Weights of a small contrastive image-text model: encoder norm layernorm, batches of 256.
Rows from block 12 of the image encoder, named by matrix and row number. Rows with one number belong to one neuron. Each number is 128 + 32 x the weight over its row's rms, rounded and kept within 0 to 255. All counts start at 0. After the name is the row's rms in percent of the matrix's.
# fc1: MLP up (encoder.blocks.12.mlp.fc1.weight, 768x192), inputs 0-95
# fc2: MLP down (encoder.blocks.12.mlp.fc2.weight, 192x768, transposed), outputs 0-95
fc1.124 083 [ 79 122 118 144 138 143  74 141 141 151  61 146 112 140  74 171 146 107 163 157 126 137 178 150 146 137 140 110 134 116 103 136 177  93 149 109 159 111 155 133  97  91 112  87 130  65 163 155 168 190 112  50  97 142 141 110 125 128 154 156 147 136  86 177 107  96 105 135 133 128   0  83 156 162 112 137 147 117 105 185 141 162 161 107 114  96 139 150 157 144 133 157 151 109 165 154]
fc1.125 080 [152 186 106 101 121 110 112  85  82 114  99 108 166 151 139 106 157 155 187 187 152 125  99 144 158 188 101 177 120  88 141  93 150 135 141 109 180 121 155  81  87 155 127  38 123 113 108 163 126  96 117 118 180 161 166 131 124  55 112 159 166 157 103 141 154  96 174 116 138 218  80  68 148 140 179 140 137 161 143 144 192 198 108  66 102 135 135 129 114 129 119 132  94  98 112 125]
fc1.126 105 [ 60 148 129  59 164 157 123  88 163 182 163 135 143  89 120 106 125 144 148 101 178 178 123 103 108 115 110 132 113 129 153  73 129  78 144 137 100  59 191 143 118 204 139 116 132 121 144 164 137 148 123 127 174  90 131 143 140 110  85  77  80 152 133 171  96  64 138 117 191 147  61  87 145 180 118 105 154 131 135  99 133  99 143 150 145  59 150  83 134 151 132 139 122  94 108 212]
fc1.127 100 [144 145  81 114 177 122  45 107 130 169 145 125 145 112 100 147 168 135 195 147 136 192 143  63  78 160  92 163 166 138 155 124 170 145  95  82 128   9 110 197 166 107  78 122 136 103 112 100  68 139 113 157  60 150 104 171 146 141  54 116 115 144 176 138 109  73  86 130 105 159 130 163 101 146 186 145 135 123 178 129 144 156 128 107 145  88 130 136 138 181 144 153 113  95 110 155]
fc1.128 073 [112 162 157 146 153 146 160 173 105 134  74 106  73  85 107 133 106 137 179 131 146 127  59  97 183  73  78 122 117 102 171  76 103 148 163 106 100 138 174 124 176 102 111  48 133 152 169 124 148 122 174 109 150 107 140 123  94 116  66 160 137 110 128  60 146 108 133 144 114 159 109  85 144 106  75 122 156 131  74 154  87 111  71 151 158 127 106  86  86 130 126 194  82 120  88  77]
fc1.129 113 [ 88 101 116 102 133 115 116 121 151 164 145 132 160 209 131 158 135 160 152 182 138 159  88 116  92  82 133 160 158 163 149  91  92 100 148 122 139  61 116 172 127 129 137  86  65  81 184  84 111 181  95  78 122 101 129 141 116  95 112 113  92  86 149 135 142  99 121 161 123 138  77 122  93 158  98 122 103 155 138 103 123 151  74 194 120 180 205  90  87 106 109 112 113  60 188 160]
fc1.130 123 [120 136 159 169 118 135 131 177 128 120 166 159 122 131 139 131 145 132 116 118  98 160 124 124 184 163 113 141 111 196 170 117 135 122  80 114  89 129 159 163 117 171  98 123 158  85 103  98  98 117 108 129 123  96 116 137 174 131  98 133  88  75 127 119 150 155 108 145 213 105 154 110 170 168  69  99 105  91 157 110 133 124 122 111  95 100 178 103  78 114  91 137 155 153 171 164]
fc1.131 067 [106 126 160 146 120  77  50  94 165 101 105 135 133 122 108  80 143  96 124 134 164 160  75 125 136 163 130 118 184 124  78 102 163 113  96 124 138 176 109 104 120  87 152 142  15 174  83 139 203 100 122 106 118 144 119 149  99 129 165 123  86 122 168  68 119 132 154 161 207 134 109 107 109 145 145 120 152 131 137  91 150 118 177 146 138 161 159 110 180 144 147 113 125 108 122 160]
fc1.132 097 [106 173 169  83 131 108 152 150 136 169 172  90 139 166 127 126 111 153 121 136 111  96 109 146 165 180  83 105 151 204 200  98 181 113  64 141 134  51 131 148 124 178 138  82  90  91 141 143  85 110 144 117 130 139 121 105 150 137 124 182 138 133 114 140 135 136 119 131 143 162 150 104 123 119 115 146 132 133 170 224  83 188 103 143  94 160 123 113 110 120  73  88 136 139 109 117]
fc1.133 118 [143 161 119 123 171  83 105 117 139 160 129 109 207 167  82 121 157 148 122 192 129 112 156  87 134 141 120 122 226 125 193 157 148 113 123 104  91  49  86 153 151 124  62  94 127  87 117  97 162 120 135 106  74 150 102 111 127 132  47 135  88 136 136 144  82 164 154 140 110 173 126 129 118 107 117 121 121 147 134 151 139 159  93 114 191 124 101  74  78 181  73 127 128 125  95 131]
fc1.134 091 [153 131 125 163 150 114 131 158 151 156 146 105 177 140  81 172  87 155 125 159 108  90 136  93 128 164 132 111 103 139 155  87 109 138 152  81  98  96 147 114 168 176  83  95 131 107 161 161 101 145 171  95 126 127 156  15 125 125  95 163 178 152 121 131 139 134  81  84 106 115 141  37 164 179 123 130  70 116 140 126  85 195 103  79 106 143 136 157  89 120 181  83 139 114 100 174]
fc1.135 079 [115 104 137  72 123 187 115  87 126 166 130 139  73 115 136 143 144  94  88 126 138 151 106 109 113  94 139 182  34 151 144 122 110 100  48 124 127 122 144 103 135 166 107 145 119 171 125 137 168 149 182 123 152  65  99  70 122 146 104 163 148 132 136  89 117 102  77  77 126 113  97  53 172 165 127 175 167 104 128 169 152 183 103 177 135 113 158 129  92 162 101 167 167 131 187 133]
fc1.136 116 [113  94  84  90 156  55 153 165 132 160  90  81 180 171 117 153 127 150 123 133 102 119 126  90 139 155 115 149 125 165 120 127 114 105 183 156  64 153 134 153 145 153  72 100 123 107 151 157 145 127 143  84 145 150 155  98 131 123 111 137 149 154 112  72 148 137 173 106 119 144 149 109 154  80 128 244  66 101 132 160 124 201  91 121 120 143  80 134 135 128 134 161  72  71 124 149]
fc1.137 066 [144  74 127 129 121 171  69 112 129 106  68 151 145 140 160 127 163 158 112 129 153 148 139 118 163 100 108 116 125 127 121 150 115 135 166 119 155  57  94 150 112  96  92 123 116 186 152 140 119 130  62 177 126 123 186  78 107 159  66 119 146 111 134 125 157 161 116 120 168 157 153  96 167 126  69  96 152 119 135 107  88 115  78  92  65 153 124 119 122  83 163 142 112 177  91  84]
fc1.138 086 [ 96 137 106  96 119 118 120 118 186 101  89  95 148 151 111 111 113  81 155 163 177 159 159  90  97 118  91 134 184 163 182  76 104 122 160 141 143 111 145 159  93 104 133 126  66 174 129 119 142 174 109 101  64 121 157 133 115 115 114 178 204 166 133 103 142 118  85 144 116  98 144 131 124 134 133  79 181 124 115 120 103 146 155 114 105 153 164 112 128 175 159 113 108 121 169 147]
fc1.139 100 [131 131  94 134 161 161 137 182 109 182 118 100 138 110 106 121 144 170 140 110 112 140 173 121 158 200  83 109  97 128 156 116 182 112  84 105 109  92  98 187 204 127  63  95 134 130  92 124 101 107 110 133  73  78 122 130 169 145  70  82 145 120 135 126 156 116 135  82 101 107 101 133 167 147 111 167 113 111 163 142 165 183 132 108 133  94 102  86 137 106 107 107 185 107 158 176]
fc1.140 138 [ 94  75 125 100 133 120 121 189 136 182  58  92 203 118 143 178 103 210 158 166  94 152 132 111 115 123 134  87  95 148 118 127 118  97 158 141  98  87 146 115 147 138  60 133 130 172 140 126  69 105 132  75 169  55 137 121 128 124 121 114 160 130  76  92 127 127 118 123 118 143 139  82 163  98 146 204  66  91 123 119 138 187 132 150  80 144 131 111 106 154 129 101 140  68 106 139]
fc1.141 116 [ 86 138 148  74 133 134 137 106 172 139 108 158 162 139 162 151 143  96 142  89 108  95 129  75 124 138 140 134 126 139 129  86  82 115 146 167 134  49 170 159 165 172 132  72 126 112 147  86 168 160 171  97 148 128 124 140 118 103  59 147 159 121 152 143 100  83 144 142  96 100  65 107 114  99 152 185  96 146 106 165  70 140  97 174 160 101 169 124 124 183 157 118 146 106 140 145]
fc1.142 071 [120 147 145  80 114 141 107 133  77 143 172 111 123 194  76  87 161 166 110 151 144 104 117 233  58 180 168  85 117 172 159 102 164  74 128 154  91 125 136 176  90 132 110 141  91 102 123 150  81 144 168 152 102 125  62 145 108 155  92 133 140  97 181 152 150 130 197  88 119 153 172 142 126 141 136 128 152 146 162 195 138 153 110 137 111  86 138 138 121 116 110 135  53 189 165 162]
fc1.143 125 [145 105 109 163 161  62  86 133 128  73 111 121 124 104 181 143 146 114 106 114 157 144 175 133 111  94 118 159 115 120 153 121 110 112 148 146  88 106 198 131 136  63 152 163 129 167 146 158  63 160 109 156 110  79 127 119  96 116  80  94 196 127 141 131  95 103 118 111 150 114 161 135 121 132 139  98 134 171 105 131 118 148 106  66 161  73 165 177 154 139 179  83 104  78 150 147]
fc1.144 073 [187 121 149 142 145  50 125 106 127 117  92 108 155 153  87 137 130 139 147 133 141 138  83 136 200 174  92 126 109 139 209 108 135 146 114 210 133 155  90 137 138 134 123  80 154 105  95 104 108 121 125 126 116 173 168 125 101  89  38 190  67  76 145 128 148 124 143 185 121 149 118  66 125 110 125 134  86  88 167 163  94 208 140 102 140 119 143  91 108 139 117 129  78  95 165 136]
fc1.145 103 [ 72  45 113 175 136 139 122 120 108 125 110  54  97 129 162  99 134 133 138 110 117 107 145 167 142 106 164 115  73 234 173 161 168  43 125 112 111  50 160 130 186 139 114 127 154 151 177 120  46 109  82 144 137 139  90 155 122 174  97 132 108 139 173  98 165 147 117 166 128  95 118  90 134 159 133 139 122 141 137 108 172 118 113 129 140 156  93 137  96 123 138 143  70 130 133 159]
fc1.146 123 [146  93 103 181 129 103 169  91  94 158  67  89 130 137 174 114 102 144 155 143 149 151 108 127  99 129  56 127 116 152 120 150 107 144  91 110 135 133  76 122 132  98 148 117  99 174  95 101 147 155 170 137  70  96  91  68 126 115  91 212 168 103 125 119 117 124 163 110 143 168 114 104 182  92 120 151 154 124 149 171 148 156 143  89  87 146 137 151 103  90 182  85 138 115 142 194]
fc1.147 074 [126 128 118 140 185  89 102  97  85 131 159 103 149 136 154 164 148 129 178  89  74 126 170 133  98 192 125 142 127 116 131 130  99  86 119 139 180  84 145 145 160 186  95 116 118  75 132 106  99 100 188 113 189 165 143 122 157  95  60  86 111 148 125 146 106  94 159 185 178 115 145 161 126  97  82 149  56 123 178 131 179 131 151 110 125 129 182  78 123 141 148 104 147 101 161 157]
fc1.148 156 [118 128 146 113 143 179 163 132 142 134 160  88 168 177 110  95 119 119  79 139 144 106 103 140 137 179  98 127 133 174 177 145 175 116  65  96 172  61 108 142 159 126  78  64  94 102 145 108  93 128 175 137  85 142 103  91 161 157 160 189 119 115 149 124  91 144  98  89 134 137 123  65 128 177 105 105 103 153 164 218 119 143  81 133 110 164 131 153  79 135 104 153  98 130 116 146]
fc1.149 116 [102 108 123 157 135 118 176 144 122 126 119 171 166  97 144 118 137 178 146  99 123 191 130  64  62  96 109 166 217  87 150 124 108 160  82 157  68  85 179 126 155 104 128  91 141  78  83 140 114 108 184 117  91  92  62 151 100 111 112 163 116 121 190 115  94  93  81  81 113 105 152 113 144  97 119 107 123  88 172 121 157 143 119 116 127 137 167 191  99 111 150 115 132  79 152 143]
fc1.150 087 [138 143  91 161 162 109 127 179 164 173 141  90 184 154 148 162  89 102 122 212 142 160  89 121 121 134  94 134 146 123 158 103 140 158 168 124 113 133 149 197 109 141 133  88  73 122 160 138 149 180 129 138  92 143 184 122 158 154  70 135  62 156 163 128 110 150 149 142 102 166 124  86  96 121 142  87 149 137 124 162 109 122 150 139 180 100  47 121  68 144 142 159  94 110 106 138]
fc1.151 100 [ 86  82 116 106 141  96 119 171 114 161 109 140 163 174 127 141 148 152 114 224 104 124 147 104 145  94 146 117 105 167 159  75 157  67  73  94  86 111 128 182 182 135  45 131 166 128 142 117  50 149 135 127 153  93  73 143 125 166 120  81 138 118 131  67 114 186 138 165 150 101 167  70 162 100 133 200 121 105 112 136 126 171 134 146 115 119 179 160 107 115  88  77  76 118 198 146]
fc1.152 074 [ 74 148 133 107 130 108 152 138 111 140  55 104 121 126 160 135  84 160  85 184 109 138 140  38 107 164 160 160 118 124 148 148 143  69  87 103 113  52 169 146 162 111 101 146 135 117 159 100 118 126 119 151  89 134  96  74 130 122 109 107 100  94 136 102 132 173 151  88 167 119 125 145 106 101 143 198 135 161 109 152 126 131 118 127 190 169 149 141 121 123 103  92 100 197 191 199]
fc1.153 138 [103 143 167 110  84  65 184 123 122 115 120 130 110 144 114 130  98 144 117 185 165 131  91 150 107 142  82 124 123 163 188 115 127 128 157 162 121 121 153  96  60 153 141 162 128 105  94 148 111 160 131 146 154 130 105 131 113  77 151 148 126 166  91 138 189 131 126 104  84 127 103  79 145  88  93 241 152 117 138 179 190 172 105 155  91 155 185 143  88 116 112 139 127 149 122 133]
fc1.154 072 [126 159 156 172 138 147 135 113  98 161 115 125 176 103 162 105  80 152 149 118 108 138 126 154 168 153 113 154 211 154 123  72 132 114  44 144 119  92 105 192 140 103 102 113 104  77 127 118  93 133 151 114 119 144 111 150 123 173 169 210 108  75  89  85 113 149 100 115 139 163 134 111 124 169 103 129  96 137 169 190 102 143  98 188 114 125 103 140 123 135 120 178 115 111 101 136]
fc1.155 118 [102 138 125  99 144  62 107  95 141 189  94 117 125 107 140 166 119 170 169 128 111 209 159 129 100 146 100 141 154 148 113 169 113 153 159 147 162  24 124 126  83 121 110 113 133  51 125 106 138 137 109 153 156  44 158 141 110 102 130 143 135 148 109 127 151 103 121  61 137 191 113 132 102 120 162  80 121 125 115 147 118 147 119 131 156 144 145 141 141 106 154 119 170 140 128 166]
fc1.156 082 [104 116  90  74 143 155 119 108 104 197 113 141 131  83 158 124 124 154 167 139 181 165 109 144 127 153 109 147 147 121 138 103 128  92 240 116 132  76 182 113 158 120 144 157 121 140  95 122  64 189 137 158 109 127 100 152 139 157 129 118 103 199 146 137 112  72 169 136  72  97  42 122  38 183 146 148 144 129 129 150 115 171 124  77 168 113 150 100 137 130 106  70 134 150  92 155]
fc1.157 121 [106 126 195  98 130  84 152  87 133 210 106  84 118 148 136 130 122 220 118 167 141 171  89 142 146 176  79 125 195 156 203  79 141 120  42 175 155  90 138 161  88 111 125  64 141  68 127 130 110 142 125 106 144 144  92 137 118  95 117 192  98 138 105 121 147 126 150 107  64 147  96  57 121 108 131 141  88 157 185 205 153 175 124 180 144 159 115 136  85 107 114 111  82 127 115 134]
fc1.158 101 [ 98 156 110 151 158  73 107 126 101 148 118 139 118 114 136  98 180 106 147 176 113 102 156 136 141 104 146 160  58 176 140 177 175 113 105 105 152  35 146 118 150 127  84 148 142 109 146 144  71 103  82 160 160  93 138 168 123 154 129  79 128 129 102  95 203 193 104 146 136 127 134 106 143 116 144 108  95 184  96 165 166 137 147 106 156  87 112 108  88 120  57 145  76 131 134 138]
fc1.159 098 [120 157 119 143 148  95  64 113 145 169 104 115  71  75 176  88 129 148 117 143 182 128 112  73 134 148  87 123 111 133 157 125 135  83 110 149 111  61 142 132 138 106 149 123 138 116 116 142 118 151  95 122 128 146  78 137 137 140  79 150 142 114 119  73 116 126 134 123  77 150 118 121 102 113 184 149 108 121  92 228 133 202  84 151 115  77 147 114 110 135 162 162  65 154 166 162]
fc2.124 085 [110 152 125 123 128 124 113 153 123 190 150 141 128 133 132 135 147 140 113 161 147 127 109 160  98 113 101 134 132 118 107 103 129 146 143  76 162 253 154 118  45 132  61 127  83 100 140 134  97  85 160 144 170  15 106 108 117 126 198  92 167 119  71 143 146 133 191  93 138 118 111  93 140 120  93 206  96 141 129 132 124 147 107 105 141 140 120 151 150  84 133 138  66 126 129 129]
fc2.125 074 [180 100 125 136 111 195  99 143 143  31 128 118 142 132 118 146 105 116 114 105 174 141 124 135 212 108 118 117 174 159 139 208 139 137 134 112 136 177  44 106 182 155 108  98 157 177  89 107 100  96 188 165 145 147  87 121  99 132 119 189 135 123 145 120 162 137 167 149 116 136 136 149 132 110 138 187 153  77 145 114 120  24 117 126 147 154 110 101 152 108 206 124 147 112 135 141]
fc2.126 103 [139 156  89 112 122  36 151 125 133 175 118 165  93 157 122 135 124 136 118 195 124 141 125 135  93 152  95  92 148 105 100 179 133 132 138 130 156  96  54 140  99 118 218 201  65 155 107 108 189 156 146 112 122 178 113 146  47 134  82 148 145 124 121 130 139 136 162 129 113 117  64 204 116 111 129 137 115 152 107 158 135 161 203 131 113 182 136  47 130 127 105 122  79 149 127 137]
fc2.127 111 [162 131 125 145 127 116 148 123 136 132 140 161 112 123 120 127 101 116 119 150 126 126 129 133 165 126 107 137 113  92 102 183 116 116  91 137 207 164  38 117 192 145 172 146  48 109  29 103 204 118 100 108  88 139 153 116 126 131 205 110  56 128 133 167 136 151 108 129 185 136 115 206  83 113 104 129 145 143 100 188 105  77 201 113 111 159 113  31 133 100  62 138  97 141 119 106]
fc2.128 073 [137 108 120 130 129 127 114 146 116 108 125 171 108 118  99 151 190 101 119  99 127 114 154 135 131 124 128 140 109 166 115 128 114 128 117 161 145   6 146 154 150 140 113 146 157 125  98 160  84 139  63 127  63 210  84 148 184 125  46 133 106 163 140 118 112 123  86 174 170  97  12 167 155 143 112 151  75  81 138 165 101 122 143 113 126  27 150 156 154 153 121 125 131 135 114 146]
fc2.129 115 [148 119  70 138 116 112 126 127 158  80  98 148 106 138 127 102 117 115 105 143 135 145 100 128 140 147 136 156 136  49 105  99 113 114 164 144 146 164 118 100 187 131 154 201  83 131 101 102 188 154  84 133 150 125 148 132  68 135 128  42  82 143 148 145 140 115 132 108  13 123  97 152  20 141 126 110 143 137 137  91 147 135 141 108 113 177 148 117 102 126 110 111 125 151 117  87]
fc2.130 123 [107 137 202  95 132  99 119 120 127 105 146 113  64 131 100 116 135 117 115 137 146 112 114 132 155 117 114 130 165  90 139  44 115 132  99 135  56 108 156 143  56 122  72 134 163 139 131 131 132 156 118 146 158 102 132 158 156 125  60 111 150 125 142 154 126 146 155 100 138 115 248 174 133 117 130 106 123 124 171 114 126 169 121 135 107 160 125 124 117 153  69 118 193 135 145 135]
fc2.131 066 [156 121 139  97 147  50 106 147 184 199 116 101 158 132 172 137 137 100 119 163 149  97 164 151  95 123 160 108 131 179 125  47 135 100 158  97 123 184 124 117 117 156 136 122 180 138  71 132 118 158 138 140 120 165 144 111  78 125  67 185 100 163 109  78 152 134 196 147  74 162 179 136 148 124  92 130 102 146 121 138  83 111  92 119 137 114 170 112 118 160  27 144  67 145 137 153]
fc2.132 103 [105 103  86 126 130 226 136 157 135 121 148 107  83 131  93 132 115 102 133  78 143 103 138 141 159  70 133  99  96 145 152 135 112 118  76 153  98 151 155 139 170 103 190 151  97 142 174 123 137  60 105 131 103 159 100 131 202 148 151 155 119 111 170 153 116 123  63  92 235 126 169 153 148 129 100  53 112  90 135  95 124 100 173 107 102 116  92 189 158 130 170 126 159 112 105 162]
fc2.133 113 [143 154 100 165 127  79 127 107 118 107 135 195  77 133 125  92 129 125 119 136 140 108 119 118 212 161 139 105 122  67 180 117 134 115 100 122 157 193 193 146  78 154 255 136 115 125  85 129 204 191 155 103 102 237 128 121 118 131 197 140 101 120 196 168 133  98  97 139 124 141  59 149  75 126 115 125 136 131 142 165 108  50 179 133 117 151 123  99  96 121 149 130 151 156 107 116]
fc2.134 086 [120 104  84 153 114 200 158 111 132  52 131 188 128 105 138 105 140 134 119 123 105 130 103 128 160 180 138 133  99 119  98 188 143 134  92 178 164 146  76 145 122 108 161 188  87 103  63 137 177  92 134  84 128 156 114 150 116  97 195 189 123 119 140 134 131 128  47 167 116  94 165 195 108 127 103 166 139 156 132 101 119 113 201 121  94 160 138 104 156 132 156 133 152 145 154 110]
fc2.135 072 [142 126 140 135  81 114 169 128 137 120 120 162  69  94 119 126 153 152 150 141 176 168 136  80 139 125 103 119 101  82 140 140 114 132 141 116 119 177 150 123  67 105 154 206 170 111  37 127  91  80 141  98 136 120 121 142  73 131 155 153  97 127 149  76  94  95 114 196  82 167 114  87 141  63 105 116 138 146 171 151 163  24 187 128 117  97 127 133 121 139 126  96  92 142 121 137]
fc2.136 112 [132 141 147 166 140 113 130 110 109 132 134  98 168 147 158 108 117 135 132 100 125 127 130 134 172 112 115 142 171  82 151 174 146 145 130 173 144  50 150 142 176 112  55 141  50 112  59 119 167 141 122 139 171  81  80 118 173 146 192  91  29 138 141  90 131 116 167 186 109 132  90 158  37 130 128 121 164 129 123 144 124 102 131 124 161 223 120 123 122 131 167 123 216 148 150 116]
fc2.137 061 [116 171 187  74 169  85 180 152 151 127 124 190 182 115 103 147 133 160 122  68  89 164  86 102 150  90 170 138 133 168 120 149 164  78  98 120 126   5 155 144 116 104  70  68 159 155 174  75 114  53 114  60 151 101 106 186 128  69  45 117 125 137 175 104  96 104 119 149 176  82 150  49 122 135 113 111 136 134 136 135 149  93 114 109 161 118 101 117  90 137 140 147 164 170 123 155]
fc2.138 081 [153 136 122  92  97  53 144 151 111 198 120 105 168  97 142 141 147 129  78 192  93 155 141 137 127 137 111 134 163 122  92 155  94 102 120 110 122 145  59 170  79 158  49  65 131 158  47  93 154 115 120 122 143 140 127 107 145 165 114 143  78 107 111 111 133 135 206 143 102 142 165 178  98 155  95 170 127 107  70 109 117  70 143 105 127 111 114 146 102  93 169 100 153 136 132 162]
fc2.139 097 [142 184 150 167  87 172 115 111 128 127 118 169  96 130 116 122 136 129 159 137 117 123 142 105  89 125 115 127 131 117  88  91 130 115 102 150 181 160  86 103  93 139 213 154 145 132 112 137 175 234 127 111 161 114 118 119 110 118 117 133 114 130 137 178 119 128 137 108 195 104  86 151 200  88 113  17 134 119 145 174 133 115 184 104 125  93 124  24 179 138  34 134 177 107 170 126]
fc2.140 140 [126 121 143 133 121 170 122 142 135  32 115 121 172 118 130 112 126 150 130  69 114 107 146 135 149 115 168 132 102  73 132 180 125 130 127 130  87 104 187 123 172 145  39 175 150 133 111 122 146  67  85 139 187  83 119 146 138 122 169 110 133 140 122  77 116 121 130 131 132 139 226 166 113 144 114 202 132 117 149  40 120 124 160 131 157 191 130  85 183 130 186 131 228 131 153 124]
fc2.141 110 [128 141 106 105 140  32 147 125 141  96 132  84  74 128 157 118 114 136 123  84 138  94 141 114 199 142 107 112 121  58  91 209  91 108 113 117 219 137 114  70 154 114 168 174 133 132  73 132 194  90 158 131 161 222 101 114 140 135 114 124 101 128  68  83 122 102 172 148  60 108 129 116  55 135 167 139 109 145 124 109 135 107 182 134 134 157 129 159 162 116 202 145  52 119 114 130]
fc2.142 062 [ 84 103  90  96 112 108 130 135 129  78 185 119  96 138 145 171  78 182 136  86  77 101 151 142 185 153 159 146 113 139 148  99 113  91 127 152 162  37  99 106 216 138 218 126 151 122 112  90  91 102 179 126  99 137 176 100 168 130 142 101 176 158 179 151 120 138  90 117 208 164  46 164 173 111 115 158 133 111 117 138 133 111 148 135 135  66 120 129 129 131 167 139 115 115 145 127]
fc2.143 135 [131 148 160 158 133 114 108 151 145 213 159 154 122 121 141 142 123 123 119 147 112 118 115 141 175 125 135 126 171 116 135 107 127 137 148 131 120 176 111 126  76 149  68  93 116 126 136 128 239 124 134  72 212 142 168 123 130 143 153 149  81 111  89 126 146 162 205 183 126 119 133 120  67 110 120 105 124 142 139 150 123  92 138 100 140 162 125  77 163 149  86 138 141 123 140 119]
fc2.144 064 [138 134  81 101 135  88 144 141 161 127 165 149  72 155 108 136  79  97 104 103 137 109 128  78 140  92 165 129 133 214 111 104 117 111 137 105  48  62 132  79  62  64 170 140  74 147 179 158 174 147  90 156 133 216  90 164 101 128 157 232  89 136 123 120  93 119 105 120 107 129  73 123 153 151 108  95 148 175 115 171 155 166 158  86 117 132 134 185 110 168 117 121 119 174  85 136]
fc2.145 104 [124 130 193 130 103  95 115 120 118  54 129 145  91 136 140 121 117 129 153 148 129 120 132 117 182 123 126 100 128  98 133  91 123 124  86 121 109 175 223 106 172 124 197 177 176 136 167 102 181 157  53 130 147 175 137 162 166 144 144  87 102 141 191 105 144 123 129 171 224 131 154  63 123 106 107 109 153 158 124  77  98  71 153 112 113 134 128 133 117 129 163 138 129  97 131 123]
fc2.146 111 [160 101 110 116 121 107 101 145 116 132  88 128  81 132 111 168 111 126 134 127 111 132 146 145 139 116 104 102 126  63  81 126 118 115 117 122 170 181 124 120 151 155 115 242 151 128  37 130 235 123 142 108 109  46 109 118 158  94 137 134 129 141 108 132 101 130 121 124 146 125 101 103 167 135 127 189  96 141 122 156 148 157 246 141 124 156 121  81 123 122 175 154 129 114 140 120]
fc2.147 079 [137 115 112 141 172  87 122 155 131 164  97 138 185 138 117 104 109 162  90 136 141 148 128 139 164 132 106 128 132 205 143  56 134 110 139 127  74  16 198 148 101 153  75  79  88 140 198 116 125 111 140 128 158 230 165 117 185 106  85 152 120 106 117 119 109 134 146 151 173 133 154 118 163 131 167 170 151 149 125 172 139 202  74 141 176 142 119  78 103 134 100 138 149 146 158 106]
fc2.148 165 [130 157  88 115 142 220 133 140 129 131 150 255  96 140 139 127 123 132 128 158 120 108 108 122 161  87 138 122 164 166 109  83 125  93  92 163  28 241 143 135 137 111 174 139 133 121 189 121 189 128 118 120 113 157 114 171 117 137 150 139 125 123 176 178 126 144  71 130 187 119 158 170 140 127 128  66 133 122 141  60 105 102 139 126 141 151 134 219 129 132 148 134 154 115 134 147]
fc2.149 124 [149 145 210 129 138 165 123 135 118 108 131  72  86 139 146 115 125 117 124 127 141 135 118 128 215 108 167 111 114 114 147 140 127 125 146 135 146 201  46 143  79 130  75 123 124 116 168 145 133 100 105 119 121 127 137  90 155 143 121  77 134 138 117 128 137 119 200 136 168 143 228 166  85 151 133  41 124 132 135  95 132  85 126 117 106 201 110  86 190  90  57 154 108 131 126 109]
fc2.150 074 [113 145 136 103 113  26 122 119 149 134  88 118 157 133 149 134  81 130 132 112 132 148 132  88 150 156 141  98 132 167 138 134 167 118 127 151 149 141 191 101  69 143 166  78 165  98  68 133 166 109 116  90 156 187  91 165 117 128 144 195 114 134 175  78 152 120 123 163 113 119  62 129 122 142 126 250 124 132  87 150 176 133 150 140 155  81 121  33 142 133  92 167 172 128 127 127]
fc2.151 092 [129 143 137 163 113 163  80 129 122  27 145 139  97 136 132 113 115 120 121  66 122 130  98 127 120 171 171 108 143 111  86 117 140 129 141 109 130 157  83 103 148 128 217 139 143 134  78 121  88 120 155 166  71 154 137 121 155 138 144  78 178 133 209 181 115 124  66 133 144 156 139 186 135 114 136  21 127 141 125 105 148  98 147 137 142 158 106 136  78 119 144 143 164 155 151 122]
fc2.152 070 [120 116  57 149 134 159  96 133 105 117 147 207 128 100 134 100 160 109 140 173 133 134  81 175  48 105 151 141  97  83 150  98 135 104 119 117 154  61  88 113  69 106 227  82 114 115 154 118 135 157 137 144  97 143 153 153  99 126 142 121 111 109 155 192 175 111  59 124 150 144  88 164 137 152 177  98 116 132 123  91 105  81 119 147 132  84 141 193  86 141  48 147 123 144 126 123]
fc2.153 146 [106 136 138 137 113 218 104 125 127 156 154 150 126 107 102 139 128 133 137  76 126 138 127 111  88 129 159 142 178 139 134 120 135 115 118 114 149  30 101 154 192 121 149  98 106 106 154 130 197 130  90  62 154  84 122 135 206 124  95  50 133 130 144 172 138 130 124 117 169 142 107 156  93 120 130  55 106 140 124 124 127 118 183 105 118 110 124  58 156 123 127 127 234 119 104 126]
fc2.154 066 [171  87  32 194 137 169 116 156 125 119 112 136  92 104 140 134 152  84 157 183 113 133 137 126 148 112 139  86 168 160 157 199  98 115 117 152 150  75 115 172 156 117 195 120  90 108 173 161 118 107 115  76 121 177 156 144  82 130  87 131 138 141 143 171 148 134  75 142 183 105 155 167 142 144  86 123  94 178 136  78  82 181 161 135  99 158 175 114 127 166 144 104  64 107 150 126]
fc2.155 117 [103 122  76  97 130 181 113 120 139 226 126 123 252 134 135 160 133 105 137 137 138 122 139 136  13 117 102 113 150 183  89 127 161 124 150 113 115  50 150 145 230 131 112 131 145 109 115 121  94 129  98 120 171  44 134 152 141 120  92 123 103  96 106 134 133 136 143 114 132 134  95  92  94 123 132  88 148 159 126 130 106  86 203 111 101  54 141 175 156 140 191 127 220 135 133 132]
fc2.156 081 [128 116  97 165 142  78 139 136 132 199 136 182 145 132 121  81 122 137 110 190 121 110  99 149  97 151 118 136 145 129 133  93 111 113 132 104 106 127 127 101 129 131 151 121  83 125 200 162 175 126 149 132 143 118 144 145   0 125  67 134  97 151  93 130 125 139 158 140  93 137  91 209  92 132 142 108  99 134 133 138 131 182 151 115 138 205 132 130 111 118  46 103  74 148 117 132]
fc2.157 121 [136 132  80 141 132 238 122 131 118 131 109 177 151 135 116 134 110 150 116 122 116 141 121 131 103  94 160 134 156 168 115 169 110 121 147 156 145 234 121 103 120 136 167 105 114 126 160 123 171 154  73  98 167 153 122 140  53 127 137 178 136 136 128 115 145 126 124 174 117 138 140 156  83 107 131  83 123 111 124  80 141  32 150 114 149 154 122 105 173 126 161 112  50 117 139  83]
fc2.158 090 [139 125 172 146 106 123 160 101 125  59 137 114  66 137 135 130  72 126 165 139 139 152 116 129 162 120 140 140 115  83 120  87 106 108  86 125 128 103 169 158 155 145 102 180 111 137 173 105 175  56  56 158 137 117 126 140 226 124 226  68  85 125 115  70 131 147 138 162 210  94 224  82  84 116 102 115 125 139 129  17 148  90 135 126 103 182 124 120 116 146 114 134 111 130 122 119]
fc2.159 094 [121 161 166 110 143 127 120 151 127  50 149 141 149 156  97 123 146 115 114  64 156 122 125 130 242 135 123 117  77 144 167  85 135 136 154 116  34 213 186 143 123 132 115 130 159 111 111 109 222 165 121 115 186 177 108 181 128 103 180  83 100 114 141  83 156 106 174 155 157 117 135 126 130 121 141 185 117 123 127 129 100  89 105 153  85 154 127  23 136 134  85 123 180 147 113 111]